From a checkpoint of a small image super-resolution model.
Training: 23900 steps, batches of 192.
Rows from block 9, named by matrix and row number. Rows with one number belong to one channel. Each number is 128 + 24 x the weight over the matrix's rms, rounded and kept within 0 to 255. All counts start at 0. Numbers have three digits each.
# convs0: first 3x3 conv (model.decb.0.1.convs.0.weight, 192x192x3x3), inputs 60-74, a 3x3 kernel for each
# convs1: second 3x3 conv (model.decb.0.1.convs.1.weight, 192x192x3x3, transposed), outputs 60-74, a 3x3 kernel for each
convs0.49:182145152127134142113128114116126126130125132129123132130141117137130126111109120166150150141143148131136125128132123113105121115122142143136134128126113130112118184144133148133116112108085148128130126116122115114114228155147130127135112122103112132121133132130133122121243180142183134126095086077087118131104134130126133103170141130128095113126119100186137139160110133116109103135129138117128134101119105
convs0.50:115119113116110113121117108134129192131143153169129134048082152127109177154139181134116117115110106117108106104103137129106151127104139051061116102119175143156179127114125144120140130089103106097128140119137183156199140118112115109108123113105104115124068132172087136179132139118162145135154133107165139090138112043166144104144140127188170153147146107166115164155106114139142137120142110121120106127131107
convs0.51:181144153138146147132136118085107110121126126138118146138121125133118134102101117174150147151148147142140125105130110094120118108135153171168149129137120126126112191147124147144122111115078135141131117138141128131127246151147143132138121126104121125138153121123126114138255173142198134130106098077040078096075108108124121111193145135132097120135124107193125138158090118125112099124124128108121129111120104
convs0.52:151135135143141132088088088101126110108128108109115113122110095128126108111128109148134135136136131088089081138134119119133124113126130126130127138134128113121112143132112140132110081069069099132102106130096094115111132124130142133121091085083114123126120123119112137120145127118146125120065063062080103096107131098096117103136114125130115108100092086119120124123112116089079080131129125131127118093098086
convs0.53:140127118131113113094089093103142127108136123128165125120127116119153137130165146145121113122114108089090090119133122124145131130151130130138140115130124112147137136113087119105080077081074130131103111140112119135138140126118121115101085090092121107143107098125124144145142125118119106100074077080078112097077104095094125107144130118125113105094090084145127132136117111096098099136131116124114102093097096
convs0.54:140145104151143099095090088115140148125117134132133131120139120137151148131142133148147102142140103098095086134131136130140130134145135131130131134129123125127130135131077132125078085082080145137127141139130126118138127140107136126096091088083125124123128115130122125134142137090139123083067073071086120119121127113123130123129118115116103101111103097126114108114096095099089089129133103129126101097098086
convs0.55:179156128151148125123121093099125125130147126131126124113130088120133113080097099156144120136133112118122084096116106074085090076118084130132139126153125130112141157143106132130107099099080103135114116112080123103121172145125151137116113114085122110114142142101134147145184150118142130109089100076054071087064103090090116121170123135130125107121106087162141135136125116102090097155144120141127109105104087
convs0.56:116107114105100107110102114163166179144132135127120116083055106119107122154143130118107113107098110106102115137103114127113111144132116052088114110118154114157190120125127117116128123118131144106133135102124167144166125110112107095103107106112109127156103129181104145179132124137127121145122116142094097122097091107100110120149152127184168133170139128190132119185111098165101109122109124109107121107108121
convs0.57:185156145154162151133131108116124131138122152148146121137116114151133132101087123175165138156162147127136098112122150097115123137139186152146146126119113141123154188156121151149124108108118085113114072107133127127151212154133148132129122115098132153110133124115136129117250176131168132123081096091012073114051104134108143158156122107126098102119108087184123130151091130108097096142134127125134131113117103
convs0.58:142142118141135106099098096150136103136137121108109117136124161124133181123119153139139122141138107107090098102087082131107116153119124111094084119125127128137159155160151139154132126137136115119143127126171116125137115138119138143105114109097183159162140123137125123131118149132136151128121129124121111099112130100110115132196178164082125106076091122125157161100137113118114121135137118136148110125107103
convs0.59:163151128127134120134126104136133138140137130142137115124140121129139132123128127156159138146147139139139118128137131100128125121139144120130124130126143127137128196160112150113101122113085134119129130123134123130130203167128151128119124125100124137126124134131125139123219192117183138104135112090104125137114133137127136107132135130135122114110117109158142141172129125145132115162136127136130129133128113
convs0.60:124128133130123121131121110189184191100106131100127112102114058128143096130141085127119121126116109127113104150131128124109096130135107127128142110120149087106135153149160140149131151140140182163193183153145178151142126131137132131123130121118114103098129112158106120135171158163138148147151142146123113129119106105121103094104116111135136139092117103146137128138122133130110121127111124122108103123116112
convs0.61:110101102098103100111101107143125161100108096126110130160149148157147134152141131111094098093097100105094105120138142140138145124128108143126145134128132139132140091082100092093121098100125125117122131124113119112124108106092103103096115099117118116109104107116131121125108116114119116100126115128105108111098121097125103100106107131108102101109097114106092117113108080121116109093088119078095097112098129
convs0.62:131117117125111106116106106132137150123125135124121149124126107135138131138155147133120114121112107115108106129107122126111129130119125128131132128132134114121133130115085117109102097094093123120115118125129121111124131123122122114112119110108126120132115119133128125132129126101117102091105093100114123143107101137112115123137144130136129122126127117143129133142113115131112096128125126113121111111113112
convs0.63:171139148138125137127133123124132129133135129138146121126141123142137142129130133157148154142142147137141129121117111092107111111121124129157134138123119133145136175147141149124120135125105142137126127123120106103100203165154150125135119128115113125127119124134120129128210181162178140135149130114104127135112134132130135101147154139133110121112110120173142147176125132147137129140136139120129137117129121
convs0.64:175147150144151151119125112127121122121116126129133142142137111136129128111101129163159146154155149126135108131125134103110127116127156136139130118122115131138132189155132144142121102100100124118110120137131126131124226150137137130132119111102112133118128126103142114126255174137170129123078080079060096098088120117125137130164122118137107115126125106189134144142098135096110106149136129125130129113113100
convs0.65:110088086115096081115096079132122124130118134120131130142129142112120138120138133103092104123093080135105083125131131132131124129137125116118136112120133122111135108105106113106102137106099128107114121118112110096107100098091108099082115101082119122126128130149121115123112118106125126096134134109126132120129124126130115131132140131134136128145138103118115103133115098125136095114110088119103079124109080
convs0.66:094080091087080086090087084106113106141130122112142109087129106101153113100139101097093092090075079092087086109144110114137099088097087120154128144176142098129099125114117119100106134109116115133144106130147105136122104097096080082086094093094084120132104130107093112119121105129122112119128091107085103141107116154082093142152127121155139130112096074099118119121109112094090090111109114102097101100099099
convs0.67:105102104100099102112105105119107118133128135144139140157163165166165168150143152115095088092086079100091079137159149155159143138145139145137130144147127137129119150124116137109106127097119107138114125139107107119093125118107124104096106096096121127135121126133107118121111113118124109106123119114139119128140147130160153151142115103141120102111076077089088103102094103103106100097097105111095114102094095
convs0.68:098098099095092095107097101127093105120102094138150135118144165140148165133146146104093090098088095100099099121136148124144139124134131129117118129128130129124152105079083096110094070089073135127129131138128132153140102101093095089090098101098121129133114124153116132134106093086104099100092104092080098106094091095099123113123121110129122111119119110113105111135119108135101118101097095095102101102108112
convs0.69:130118114125111114108097103128120133128110119115113116130101126135101124128111134127116117117105109101094095138120137146113131137114127147125133131107117136122124123116101115097102091091084121107126113112127120106120132121117112112108102095108125136147120136147124144153130121109114096093100109098103108124113102120121109133142132120135127113127118111135115132138116121127103102124114115124121108112109109
convs0.70:134146092145147096102094097117129153115097136130129137121124137133141140134129137135142094140147100096107099147147149126133146130135139122127122127129125116114121128131054129122064071076070139138127135146131126132123116136086125135083090100093136135121134121130132128131127124065119113056052051063087119127127129124125128132134129116121122104123117106120109086119105087089089083124133096128131098099103091
convs0.71:166152149135125133129131121127137138138135132143153126120139127134139137126126132157157148147141145141139130122122109102114121122125130122146138137129138136141137176157140154122115135121099136136124134126127106128114189179150156135130120130113115131134117131138121133131197185153180146126159136113109127132115134132129140110134156141136121116111114118159148138177126121157137122146143138130132132123130123
convs0.72:117098100100088092098082087114099109130137137117115123132136156123116133109115127108089100079075077087081092121119129121109129103108121123126116126121126131126121108097095114080108095098100126134145138137130117118124115106089111097099095090092127133117142134134139132123112103102113087102105091101097104112121129130109111110119109096113112099115110103122095099108112099108119093112102103106098095095092094
convs0.73:198149129144125112127108100119101109131120140121116110122114130137129141146137156177135117136115103122101092093123124096136140096112141136118115136134120168133120179139112137126108119110083143131091158148106179146133209157135151126116130112101130103112131107117127108129225173140177144121128116105100099082086100079080074075199150142138134117146128125245178147159139127157130122170146117143125106122106095
convs0.74:107088098095080097091087090106119139092139159119149165098137133106148146095141117106093102091076084091082075114104081125108088138130105135152146127164155104148143105125113095106096115114101124131168117139155089119128115101104104088099104090092078104124095131133077101124132130129119115125127108129120099137126104129147116156110129143118140142125128114086100088106113107106069087114109114110094101093092083
convs0.75:161147114135125110107102092133124133144150134152139119117132113134149128114127122154154123146142128110116104123156112120132128124130142114116128147137152129135152154141101132071088097087083132111108132123129128129128176166116160120113099106099131128125110135124133135138176159106160121081109091081102121126110134126133135117130117122139120104102102112158128133158126120141112116164135124142128123120114111
convs0.76:196152124151134120120116111123128137160157142145134145139134093147110130103112107177142121142127118121116116138123112129118133113131133118105117118118126091121138153140104136125117104110106143104042074063051087062063199156134160136123123117121119123128115111139143138145212161132167132132105108120082088097093101084108094086175133150147116110124107119201146144132124130125113129158133124142130116116111112
convs0.77:084092101080093096083091093149124124130114117141116119136120132122121108123116124087096100103098103089094091137116134111113118132110122134109103126100115115116122066104089076120094076102083103094113116096105111103128086088106084094096085088093095117136098134129113117148078103095078111103081102075130117144135104136113110142116118111128119132087088099085103116099117137095096119084104111079103097097099099
convs0.78:092080093089081092096089105128127110127122133062096085147135127154143118144105088090090098083080094089090107132137152137124130131110111127150137157169173110133134108088119101093097114099112147164161128140148128117108102089097082074089101093103124111095150143113129152120081076094094086089127113124094128119098127138062142129100102111112098107120136134156137124143117107094117127113116109102096123092104116
convs0.79:122101109099085099090085099178131130153127105152106088138132103133148132113134107121093105098086094090075091116110124133129126117109118143112094137127089133115118082090099095103115095097121112127089128136126101132113123094109102095106080086096078136117114130130087135152144127127158152133123114111143145127106114070109101096150128069130119078095090092100117104128096095115111072105109090117091109096097094
convs0.80:117118130119122120137133129123104115125139123160143164109112127091099110103114121120122126125126124137142132023050057069098112010055037147117114148128124164146151111113103132115123119118102107114095103110069083095097115111118117122113130130124139151155097130101113114140115119112144132125126123107107119131094115126086119145173130121155144124155141151106124172086128127129142163131136137119129127135133137
convs0.81:145156103157156113094111113122130148125121116134125133118103132125125136121117147143159109157162116104118117155141125132127135127135150127140132131133123124116123141148079140136086079098092140137137142149132124126122123152092143144100086103111127134118126138118120128127135138061120119054043050076113135130137145133133135129114112106125124114107112112115127079118122080045071082135140102132138107097103104
convs0.82:146144113142139112081084087106131118141129096121122125110145130106150143118136131142135108140138107074084077155139134139148134111133130160138136121128127120118118137133094131134099079068065144132130115128126116117134127132107130133105081082084124117124121110119122121128132131103138128103062057065079105107100118092108114115135122120119115112099087093118114119107105102090078084130132111125126098089087084
convs0.83:095107104118116094134122093109135111125147127088123148119102099138094078144136110107117103133129098140129089110109116120114097117108103137141105136145116112150127107117116133116099144113101135111087160110105128107100110112108118121101138129096108129130130145138096144150092111118118119108146137107180168093172151094124102078137128143142176154139150114093107149097145152117153144117124108135141107143129099
convs0.84:138132098136130095126115093106138120115123125120134131115134118131143137126130127129127094132132105121118096133153132123139133119151138119132127136134139118123134133125081124110073106094069123099116125102132117116107133135099128123095124116098124145121121127126119142120140130083122114074104100074078098098105096091109112107142128103131116098127127094121121109118103086119112087127129090123118095110116086
convs0.85:130120113116109099107104095098108124127110137124141158102126147113119166095123179116117107122108105116107090134139136151133142143161166079119095134123164127128126101114110106108093083096069081099121091090133073119148123124118127116107111108097106096121109128157131111135133130124138145109116131089134092083142097097134107062131155114143138099126116101132100112140128136119109102103118096121122128109117102
convs0.86:150130107133116103108102093130142131142146135141147127137137114136147133134126115135126118119125119115118107128113112133119115112117114111120126140122142140135139136105091111112076101082075141123089112107092119110107144140131131122118116112096113115112119117126118117123150143105148107080110086075108119121125129126132127120142134136133116123133127122152128137156121133149133130149131125125122121121117109
convs0.87:106100091097083085080073080148133135139146128125106117133156153140132139114110108121093094091072076075061072159161126172139128130113093127129134132129140105117120142128143100087105120103126105118101097107098105095099118105087095085084077071082094103126115116130111100148134131128143113106147103115078071104098116118132130162100111123106097118111097102114105107109098082104073083114093096107081071100090082
convs0.88:133146098142141102103102098125146133121114122125127135114119119128139142121121139132144098145142106100108099144133137139133137126121137129133126132135137130131136129137062136131067077071072132134109128138133125123130114140092134134094103103094125126123119116118128124127123124060125126055051059052107125113127130109110116118117118102123121102114110092110130082120121078094099075126131094126130098097099093
convs0.89:113111096101098100091088082125116102121116121126127119124128134136138138123122127113118104085086095078083082140153130118137121112119104131141109131139130138135124114109105111108113098096095128123109135139124115122123119122100112114099099100097111126110130127127126130127123120095129120102077073083117124100121125120126117115132119118141139119109106115116115104125117098121117098110095101118112104092093092
convs0.90:181147148122138139126137115122130124137137124115125122123129121139129128112107119164150146143144145137139126116120127110106124111115151136148136134134137122124121184143126147135117120123090144127125119120123114116115228154144126129131115126103116128129136132128129112113242185140194136123117093083097117130108130131118128116168149136117109113132121108187135136172117127126117109135132137119131134115128111
convs0.91:104091091087076078082072073106105119109133129118135135113135127104143138120131132109087080094078070081068072135145147147146122122121110111109110131153144145132111128092089114093093105079069112136115115146127122133131109106087104103084081082075138134102139138141141137119133102096129114101119100069125127081124110098125113102131134112110130107103113082117126092078115078098125077112076075101085107082064088
convs0.92:129116111118102109091084088104110114134148147057037066132126090136135114159129111123113108115095102084072081100126124091111094143158139116126151111122131126119111121100109105099089109093097179174167118120133173156170127111117115102106092086090118116127117123127140158158106106104111105090086078088127140122105134131071098098122116136141143134119113108124143115123121115085099072107096082103094099080084093
convs0.93:124111110112105096109099097146126108124129126089108123136131079119137105082106090120116113113106098112099098091128086106117083082101079184176150147172120065068064113120113116110105123120118118112124096093104087063101144124113123112106112106101087095129109141155123147171139144135135121113132111104149134131117097085061048073164169151134145130092099107144158185129152128113117115122138126123118106105102101
convs0.94:145136101133128095129119079106112117108121121116137132105123106113123135115141140150135102136126098130120082123124140129141142136148156115113119126124135115129138141130095138117085120100069132115105122123120124119104153138114134124092140123085120131125113121119124129126156141108139130092124109067088107098109108106101098091132119106119113099135127084143129112128116104131127081137129101131123094126118081
convs0.95:134129130127125126118115125132127086137101127066081107167168139125119130061071116129122130122115120114109121192158164131125134129110145138163133150152155082089066181177192138147133152129150156166152079117130033071089132133136134128132123118125125131125134163140132142101138145164149145129162128138086085087109082104123101085047083058095093110091123111116141125142144115111123131121130135122121122118105116
convs0.96:136152092145144093092091087101124146114109134129143155128123116152148146133133135142149088141144094089088086137138158122138149131125146109130122134129129132120129137134073130128073078077085124125090123136120115119130122139083127125079082088086128131131133115134126132146146134080123124069055063065067110121110122122112129129125126121112106104121120101133120108116102099098097089132136092129123096088096091
convs0.97:122113109111106113106107114130102096139092087111092090163153159156146150143144148107105105112111112113108115150150145136139132133141146169162178170156159165139143091098083092093112095112123129142140118138147099108118118110105109100107111106112107099089100105097089106107115101097104092093090100104096108117112112112123132110110098104113094112117123118117096096117096098109106104107091103102092107106108115
convs0.98:146132122134122114123112114174190172120096128108115112116125087131151122131180135139127115125111104116107109131110058129116063123113089124137157127110152124130171126127130115124120112104128165131148149144139153182177154141127142131118130121116079120138111130165130143178168149131145142124129116121115105123102077092099077102157160125176151116164142114144176121149133101148131099145127112136119111128118110
convs1.49:088101119118133120131135127111116164089106136163145131120103114129117127125123125058078152052081122117113129123103127142130133134130130148139126140124133137122124109107140106113128142128126137129112099100108166141131103116103138143120114126133128148119137138122112130129110101132121122129130120115115102171074084121183151127121133124122137118136126134105135085172163122066091123104145117145143114103125125
convs1.50:077131173085166197102162142160150135194188189130172119121113169100092141144138189141154149146116104165133111122107134139115176122103165072087114099133163140177177118150128081100068150134086089162173106150178102169214132109154115076135202131131132154202082097119193177162134110083122074072132088084169140124170105128189133132062025025141151159036079088054068109105142159027076115112129142124154170115141139
convs1.51:092112132118139138110141144104091165059086143147140123127117135125120136116114114056047149027057128101106120120095130114125127130129119140147136136142137124128120111097140087115133136128128133129121096124146156137140107110103115132113090129136135159108154139112110125121099093128089116125118117102104081174052083147170141122110119111111126110135135131133151097211177107062092133117147126171159129091134156
convs1.52:128133140103134150117161170113117134129110155117128125131131125139119116126110107106114127096092148117116141115123137130147115114129121124109116128125133136129134108121127129128150118127132136149150109130157130136138128143136105132129115137154141123123123112116137109125120123136126143150121141136103124132117116191143157124121121122092120125129137123138125125115149084110111147137138132099126115124127145
convs1.53:151136131133119144129140145149136129151131159148150118115133124148149141141147137142096132128088153151111125102118120112124134120103124124139113126134123139126137135132120143130144118117112107146130112149122143158127199163151158136125146145134126115123101108114144137146137145140131142135119146124099095119120098171134145126140157132100137111088131121110115136117134106128093154116101134101104105137125132
convs1.54:130130128130123148127129152113126139147103142134142108133125125133126120138121099107110131120082136137107129113098130127131140127114103131135138134120135141119125125122134134124145132126129140139131124103123128155138127128121133130136126121144135137136110120127117116127121116129135133142139132139098120142132093175142149129139136129133132129121147144135138122125163118125103140122135127110138134132129133
convs1.55:105088132103120149115159175118122127125136181106176136149144118156132117137141121116081127101102178095143170092128115137168125101156122145121113133125136145150133133132126147161171113162145119142131086121153149136132129111105113129120106135148085117140115092111110099127151114119138170157128167127117114172109142212148188118115094103086125137157122117109095108135122079113093157109092141110106112120115171
convs1.56:108114122115146120063073033153105104168123108123089050114129122101082092113086079136126163160116125174126134107123075117137107078100074104112163094114150123135172147160143149131115179151119110177137109173143081135133133077070139078046235131074109144161108099104193125125102077108110087118145111143119120175076081131129136194093046023133135115121136120093097122115169171019088104115142115112161151101130112
convs1.57:117108141138140143135160159157101138067106157159170146119123128138131128125129119104043128048078154096132150150111160151150132134143128122137120135132139128137129144102141110134155142155147145149126049120131175142136129116110141136127106141150087135103129110105092109126128099146113140156130148130165081208053106179199179129131130127102125121146125125039131086211161103048083139044133111170140117080116164
convs1.58:080071076118090103137123127134164164121113117151164116083087110117108137117113097180176184166115127157109121138145173130145155139125097110126118130123123128131116177149193132112134110085133117113150108100148100102115190209255122120208071078176073084105122106151109106172231211200137150098113117082122104109140101111172161128232241255120156159102134152110147134119144114116130128076085062153142149162161136
convs1.59:099120135112122125130123126136118154119109134150126129135120131134128134143133127093080137096090130140123134159128129162137129143131127145128129139126134138132135143121135138119120143119113131128128124120125132128122107125129126135128124130136117139126124142134126141131126128121132132122127130126139107163123100133157115119108137131116139123112133139097138094130150118107122134093132117109128110112122127
convs1.60:145157201100138117131119098144151228092130126141112107166133079136134101123142116164148166145135133175151171080099000136168083095155099157165232111126159122134147088089055146106108122122104106095020136155120111119115144094040144105070171125101180155150133125119146108123086091069111111123100117127205146251115090131168094157090086079113145103167152139122132179146154134162142129150140122131145113155131117
convs1.61:102116127097103134106119139123143128122138141118134143151151144152158138140144135113143143102136142110132142107123122108127116106131114171171140167169127145134126151166139139147139138141133129142137144139125138157127127135128128137133128128138134107109136111120120120127137144155128132136120126132133135148119130141121138143115117141120110121149123115124104128139113135125111135122119119128121124112104121
convs1.62:112138137115137137112124132135137134127138137132138127145123126142120124136121131129126144133129140127131128128113118136123120129122120126129125120119131128122138136138133135135138135132124142130118131124125129124120125141128129136137135138130145131134136127126140128131132134133136138138128140136132126157124126153121121134113117113113132119142132124099125117110120121133132152108129126114116118123114131
convs1.63:120112100124122108110113116105113147093103125128130128115122127134131130136132133052072116064079109102104114127124130134133129126126129131133134131128135137133135117109121113112119118116124127132128112123126143143140123123113136138116112123129139144142139145140139144145119109119125123127126127127099096131085087115138126123135142133130139123133135137144155118163164126110115133129140109134134109114119121
convs1.64:091105140120152142126153146130101166071114153165164144129110119127118124121118125072036149038075146109123139137100128145130131125126134138132130138126135139128132138111145107133140148148132153148126077116113170140135098115103131139126102136135104140123127126118093115119119105135124139130136133113142085208073102152204160127095125119114137122142128127059128076183162112048083132071128115151141113080114138
convs1.65:107110120114123129128128132129127125138129125148148141134143143136131136135128128121118126129114115129128125107123126108112125119133135123117127125126125115124127110117131117117116134132126108126139126138155118120144126114138125117139142138140144143151158148145142135133129123128114116115130142147119124106139121122127130120133130133120129136124138144125115137118120134119129136120128123124122123130128140
convs1.66:148106127151115151175145141133138142155154145142105095124151134129140131127126111139124155143125154124100143144167155151162131161160131134136132127130130106096097162127137145109126154133169131126138113125128137160175142151165104115155118145165106093124114109140139145176141143141124124110134122105133134182146149173117110163178179181131133133097091108163122114141118108123108078140136135127139132129149116
convs1.67:103119140092132152112169166125124105134151128148162137143146121129139123131150142109109124107113125134122126178136133165119139153124152115115111105122114108129121156133125147130126142110109135147123134155138115165151130136142117137142120136146077109122065114114076120128182155167168138163148111148095118143113127170127127163178153164182131135159088093115105152112095110121125126106080105100089104103111127
convs1.68:084128116101136123141163129124133118128120116119122109127135125136144112147145116167151128156129124152124144114123116113124103122129118119124131120121119129122127116143149108138147102133138125127128130148134138158135131140138130138119146156142130144140136159145129154144142144142145143128128126130123119123118105140127116138145132147131129129106105111129142131120126101141138118126128138127135134137151137
convs1.69:124133124120128124121133134114147150125135140109138134129133124120124126130147136107131147124132131114143133122132134109127126115134128133135127129126121120120132128141138144136136128142133138136128117120121117128129125128132140139134135136135131107117121127126117126130142140137150139142125131132108140129129131130116150127137131133144144146124106119138126134130122128146119137137119110133118120123107122
convs1.70:121129128139126144132126132124131132142099121137143105122132131124123127133117099117120133129078115132098111115119121123136146122109114131133132135126135147119130125128128138114126130123124137133129118099115127152149136135123132141144130124139132133143110128136123128123128131133137133123129137133124125137139088141141141118135138123131141130122152150127124121126176133130098126131127125124145142133115115
convs1.71:121119101122120107108107108108110138108106125132122128123126131138127135138136127061071114082083109119107112133130135146129130129124133137132130133129140137136134120112118126108112124109117134132131121122128131134140123130115133138119114118123134145142131151143134146150127119117126122126124121131105101128109091115126113122135140128129144125126133134142160116151163126115123129127138118125133114112117124
convs1.72:113139144129141142099126131124131150138150146135132134129134138123139148121136141131135132138147137127138135113112134127115129117109131110131133106123137117137137127144137146162147136147149126120122132135157120122138132142142112128133125139148134141104134126120127137126123127151142145150137137150122124129132139134136129132127131149112129140146149151125137142127126132141151133115135136128118126119119126
convs1.73:117088125069098133096126166120145176129144176163173144094127125123132126116148118057086160074116182151167180108134127124162122111152115113130104110114114105123126125133141133151154136154115100134128086122147133122135101081089078102120088115142138123138133092117121106120097117135112160139124149111092137230125162201181180126124100104104120127146109121128091078112099083082100160119075102081074106076096154
convs1.74:101102167107107158152128132133148181107128138156143130117136119141165147141181163171134169169127147178137146106143132132176152139180157116138148111130137128134121147107125169133146152129145102091123137142167136142149158162187143131193135132174117106156122091144120084125142151120114129093130152107137117184135108152169122148173175173075099128115130162142123124127098111154100105111102088147125105171146110
convs1.75:094098127116123121136123126133140167136121141154139128122124124136130129137133125087093144099092132138126141134136123158142128137135131155131131134127135147130138141142135147133127142131121142140132129128124130133127113116114127134128127124136108127130109129128124131126134135129146138131135137133135125162136107133155130113132130126128136127121134139100120103123145112111124140103108111099120110119121128
convs1.76:113083126086127145132155166114132153131140178179197149125131134114132140133151145109080145113105182145149167097139132135145138115135125126122119142118139142128135117138137160162171140154134124158127111130131144139119127106130106137132098138159134123146100093106140118133106120127133156152129155133108127187131123205189187126127124113102128112118112122108083089104131079105092158149100138090104110138125162
convs1.77:111104108117124141137139149118135125149132135111130134131163148137137145141146154118130145141115129122119132116128108128117130147152152134138139139130133159148134104134147137126138123144161117123135134141145123134132118110126114109113134119125126124162140140151143112134147156129168153140138157149111124128149118123135132135145119122116112121122121130136106128097118142139118145125122134107120130146140152
convs1.78:154133153160162175069069088118106109146156147106102100160135144147104119138078098131119130116119119117110141127151156100118131064063089142110096150126127137123137152162145120121125118140131145159170087111107074090117193162150150122117189156148162122130146117128156134153131144150147141156176172190154128124145150139131128153151149162154164169191189190125124138131151164077118127173153169127139158052078100
convs1.79:146140110150127112129113112205162135162115091168131125141113133167134144140098112147161140114123115136143121160120158155125160151113141166152103179144079151137081110144125109102105123100077147135113186173140149123090133133147111093145078072134106132154097128168065081137205174167168118127129094091145182133109153126134169131189168208146116121190158175085131160076125130127186192070122152079153171082140173
convs1.80:090105082157130147130148145106113085154113111111103106118138132142143152130146148102119137118144153111131153230205205180142162215154187110130088153140104111103066157153194117145154177154194136147125164145128155140106105140177110131198080117172079126119147150173068132124196171183155145129200113149063129110098132118081115111131119115151091111093065070088126088114144143086160131047122096121158188064148132
convs1.81:121123136124134154118135125128135120125062111129146105131124114130098128124108104135158142138056110134087111130132106129132144125115115121128145129121148142115132131145136138105128153128139152148148118105121131170162125122115136160145127117121128129144132130123131119117131153107138138116131150134134148122126063128133154122102131131106168132122181140120112136145204130120090113112112143140169144132118112
convs1.82:124131120146141157128139146131128131139119152133134117134131126125113116127118106117116135122101147131119132125118139144135134142135104129130130130126148138130149137123133143145149142126136137142132128141141132139114129133129142143150132132149132138132114107120098111129127121140138147152151144153112121140135109166130144123124136128138134147138147146123131123114147112133118150130134121112127128120126134
convs1.83:156102096123087060118086089127063139125077102117068100142158125144171152144173153144094115155079103129084121114143142142166160126152150143113133121116127124119119119146116156155131121166142139157129112158087143198169112106094128107125137093122166161143118141110131118121126119110155134175135147194160058099144024079091042117115064137119102153127086138120109164103093142144083130189127140150113108145087109
convs1.84:116117123121112142114116150125138145137107129135139106135147127139145129142137111115115141123090127133115119104108114131122133133116116152140123141136139159149137127135133135132132125133131143143119127130103154150135112120124122128132110118144129127142116131133114125129124112131139121131138126130131130143134100143146154122121118122121117122136117134121097115126146133129086143119114113117130124122122140
convs1.85:034109107066157153051113107114149136131147138095151138100120129121113124109112098130140129138139106124133129150122125148103113154095121111146160117140143093118132123144151119124106122126140130173184107155145095120145104150120096133104123147101072085113124140161122132127155143130133080069166084120129132129131122101124124116141133139082110103101136167134095101118124136147148164078096081095137131082122120
convs1.86:113125122120126125125129140135138156138135144152149120135137118137132125136135123091096135108104136128129141141122110149133120129130126120126143119127138137139137112122124132135130131128114146146132130126130131140122116117109128131132127126135106119130108119132125127129125132118140147135125127132123127164125121154141132115112118115128135130125128133124125114126143116114117147098105111102111116117114138
convs1.87:124142137097120126119119135118138121118127120135117109152151137138128101135106117126141156138158155149144141124137123126143114124110112134155141118118106106098086153168171154181178150155161149171134130139119145157130139161183150189192148153167142127126133120110146156150132138144138164147137113105122134135125138123146117103116118149140157170113117121101097123124095121110133140104103133112099112135152157
convs1.88:128128124139125155131148145129131129139092121134134106130136127125125129138124106126115121132076115126096110125115126137144143140131126127138128133135146144124130132130124139123126131122132143157138132131142123148150125117119143142140135138149127130134119116121127113122132128124141142125139137130124126122137088142137140117131123124145151148126151145121113130127163131142106125125126127118138134138121128
convs1.89:144148152137144138142144147122122124146148138138127128118123125127126127138124123129127142143143128142145143115107142121118133143120132121104104120109106107098105133134136136147139140149143112125121119123133139129114133138134120119144152144154122111111113100104123109111144144141150156156142147142125123120127136129130123120135145149123128134145140137136146132121115115136148137124130127110118109122138124
convs1.90:092109119114129120122130123096105150090100132160141132110102115121117129128120126060065133055074119115114128117094127136132131134132126130132130129124138137128128109100129108110125138125129116120109105108109150138134101112114119135122112125134135150121135141123116132129098099122108116123117114117102089154085083127177150138117130132120138117127127131124152104166171119078097121126147125142150117112123134
convs1.91:099117126096115132100136142115109130124138145126146159130105132132146157131141141120110140125122134122132145121075094098077100113095115132132127134153119135149108133130139120131115132132134126142100128125114122125121112126152104103160124099155126124130128096097124100108142122135125131152120119144129106134115118133107120137109149150086132151132128138139144152129134135145138160114144128126119126120125142
convs1.92:096084104136129128047072055119160133142150139117131111095091136131091110152064075134148132138133110123112120113136135136136136082065065130111101125109116138138152156166147163136113145120118082106125103113121033055039167130149138097099173135136151114130141104106171131129133159185125132153167142167143160135127109129142136152138150134104113117158188169127101103093138137088143139132116119117144140071138120
convs1.93:137085073121082106135144181120138136122125120095128132153146091124091066088039039127116121111109124103108121140159164133114136164109131177174124130101085019000000151127102094078095140119166125138100130138130102094118097063105080067125113111171076033041112115146120149190144134135104088095112073084195190192190149139106068077129150164141154149094121120107098121110121131106160153121117106135127141086115132
convs1.94:125100113124104128130109139123138146122122125118154118130133139134146130148165136122105133127110140135155155109116114124141121123143115129114116117100120142117118124131134137138126133152128105104107107114114122143141124106098129116118130120133118115135104117132119116127128111129139128122138135127118139162137125163139171145141125119121117121121099131128084099125112120124085123128076112116093131129104144
convs1.95:146145135126138135102083098142134116149173128155142124156186197122122137068079090174147123162163140147155133108139148088097103065066075184177139145152130091098113148152106137140120089146103186186202071091103056044081158157124147149119125136114156098096141140120135129124064099114145138154162174152187134105189170141131097101097136151125171146203209204149143146117122123184157181177147185114102126104057098
convs1.96:132134120159134151139131144134148124131087130131143108115116119130124129142118102108128124126070130131105114112118128127144150134112115130131120132128130144126129124135120126119145126129128135127122121107112150160154115126133130141147132116141131117133117116128125113126131142137137140138141144137122134140131081159149162122124131133118124113113146147127119128136166121137098134127119116144151139146127122
convs1.97:119128148143145145149148151124117146141119123142126118107118135119134136134129116116114135130110124129117111103101134108126141130135144128136135129120119130125114118122141122117123131123115084102123100123118115113125112121135119131132136137135124128125131132128115120135138129144136127134138128133127146140144130126138147124146116130112094116125110119145126118113127133114127143120123140116130140122121142
convs1.98:113120152108122113110097085115156183105136129089091060106126090123139099132148110144119155138121145144136148156171075181191118173176110115126182102108151109113138173144136166121123175131117072079059127140137131133126148115092145127104150127129110109133121116134121119136155156145136127130154132125133111197110098154120089144161158115131142110107097098143124106144131104118094092111121083126140122128138120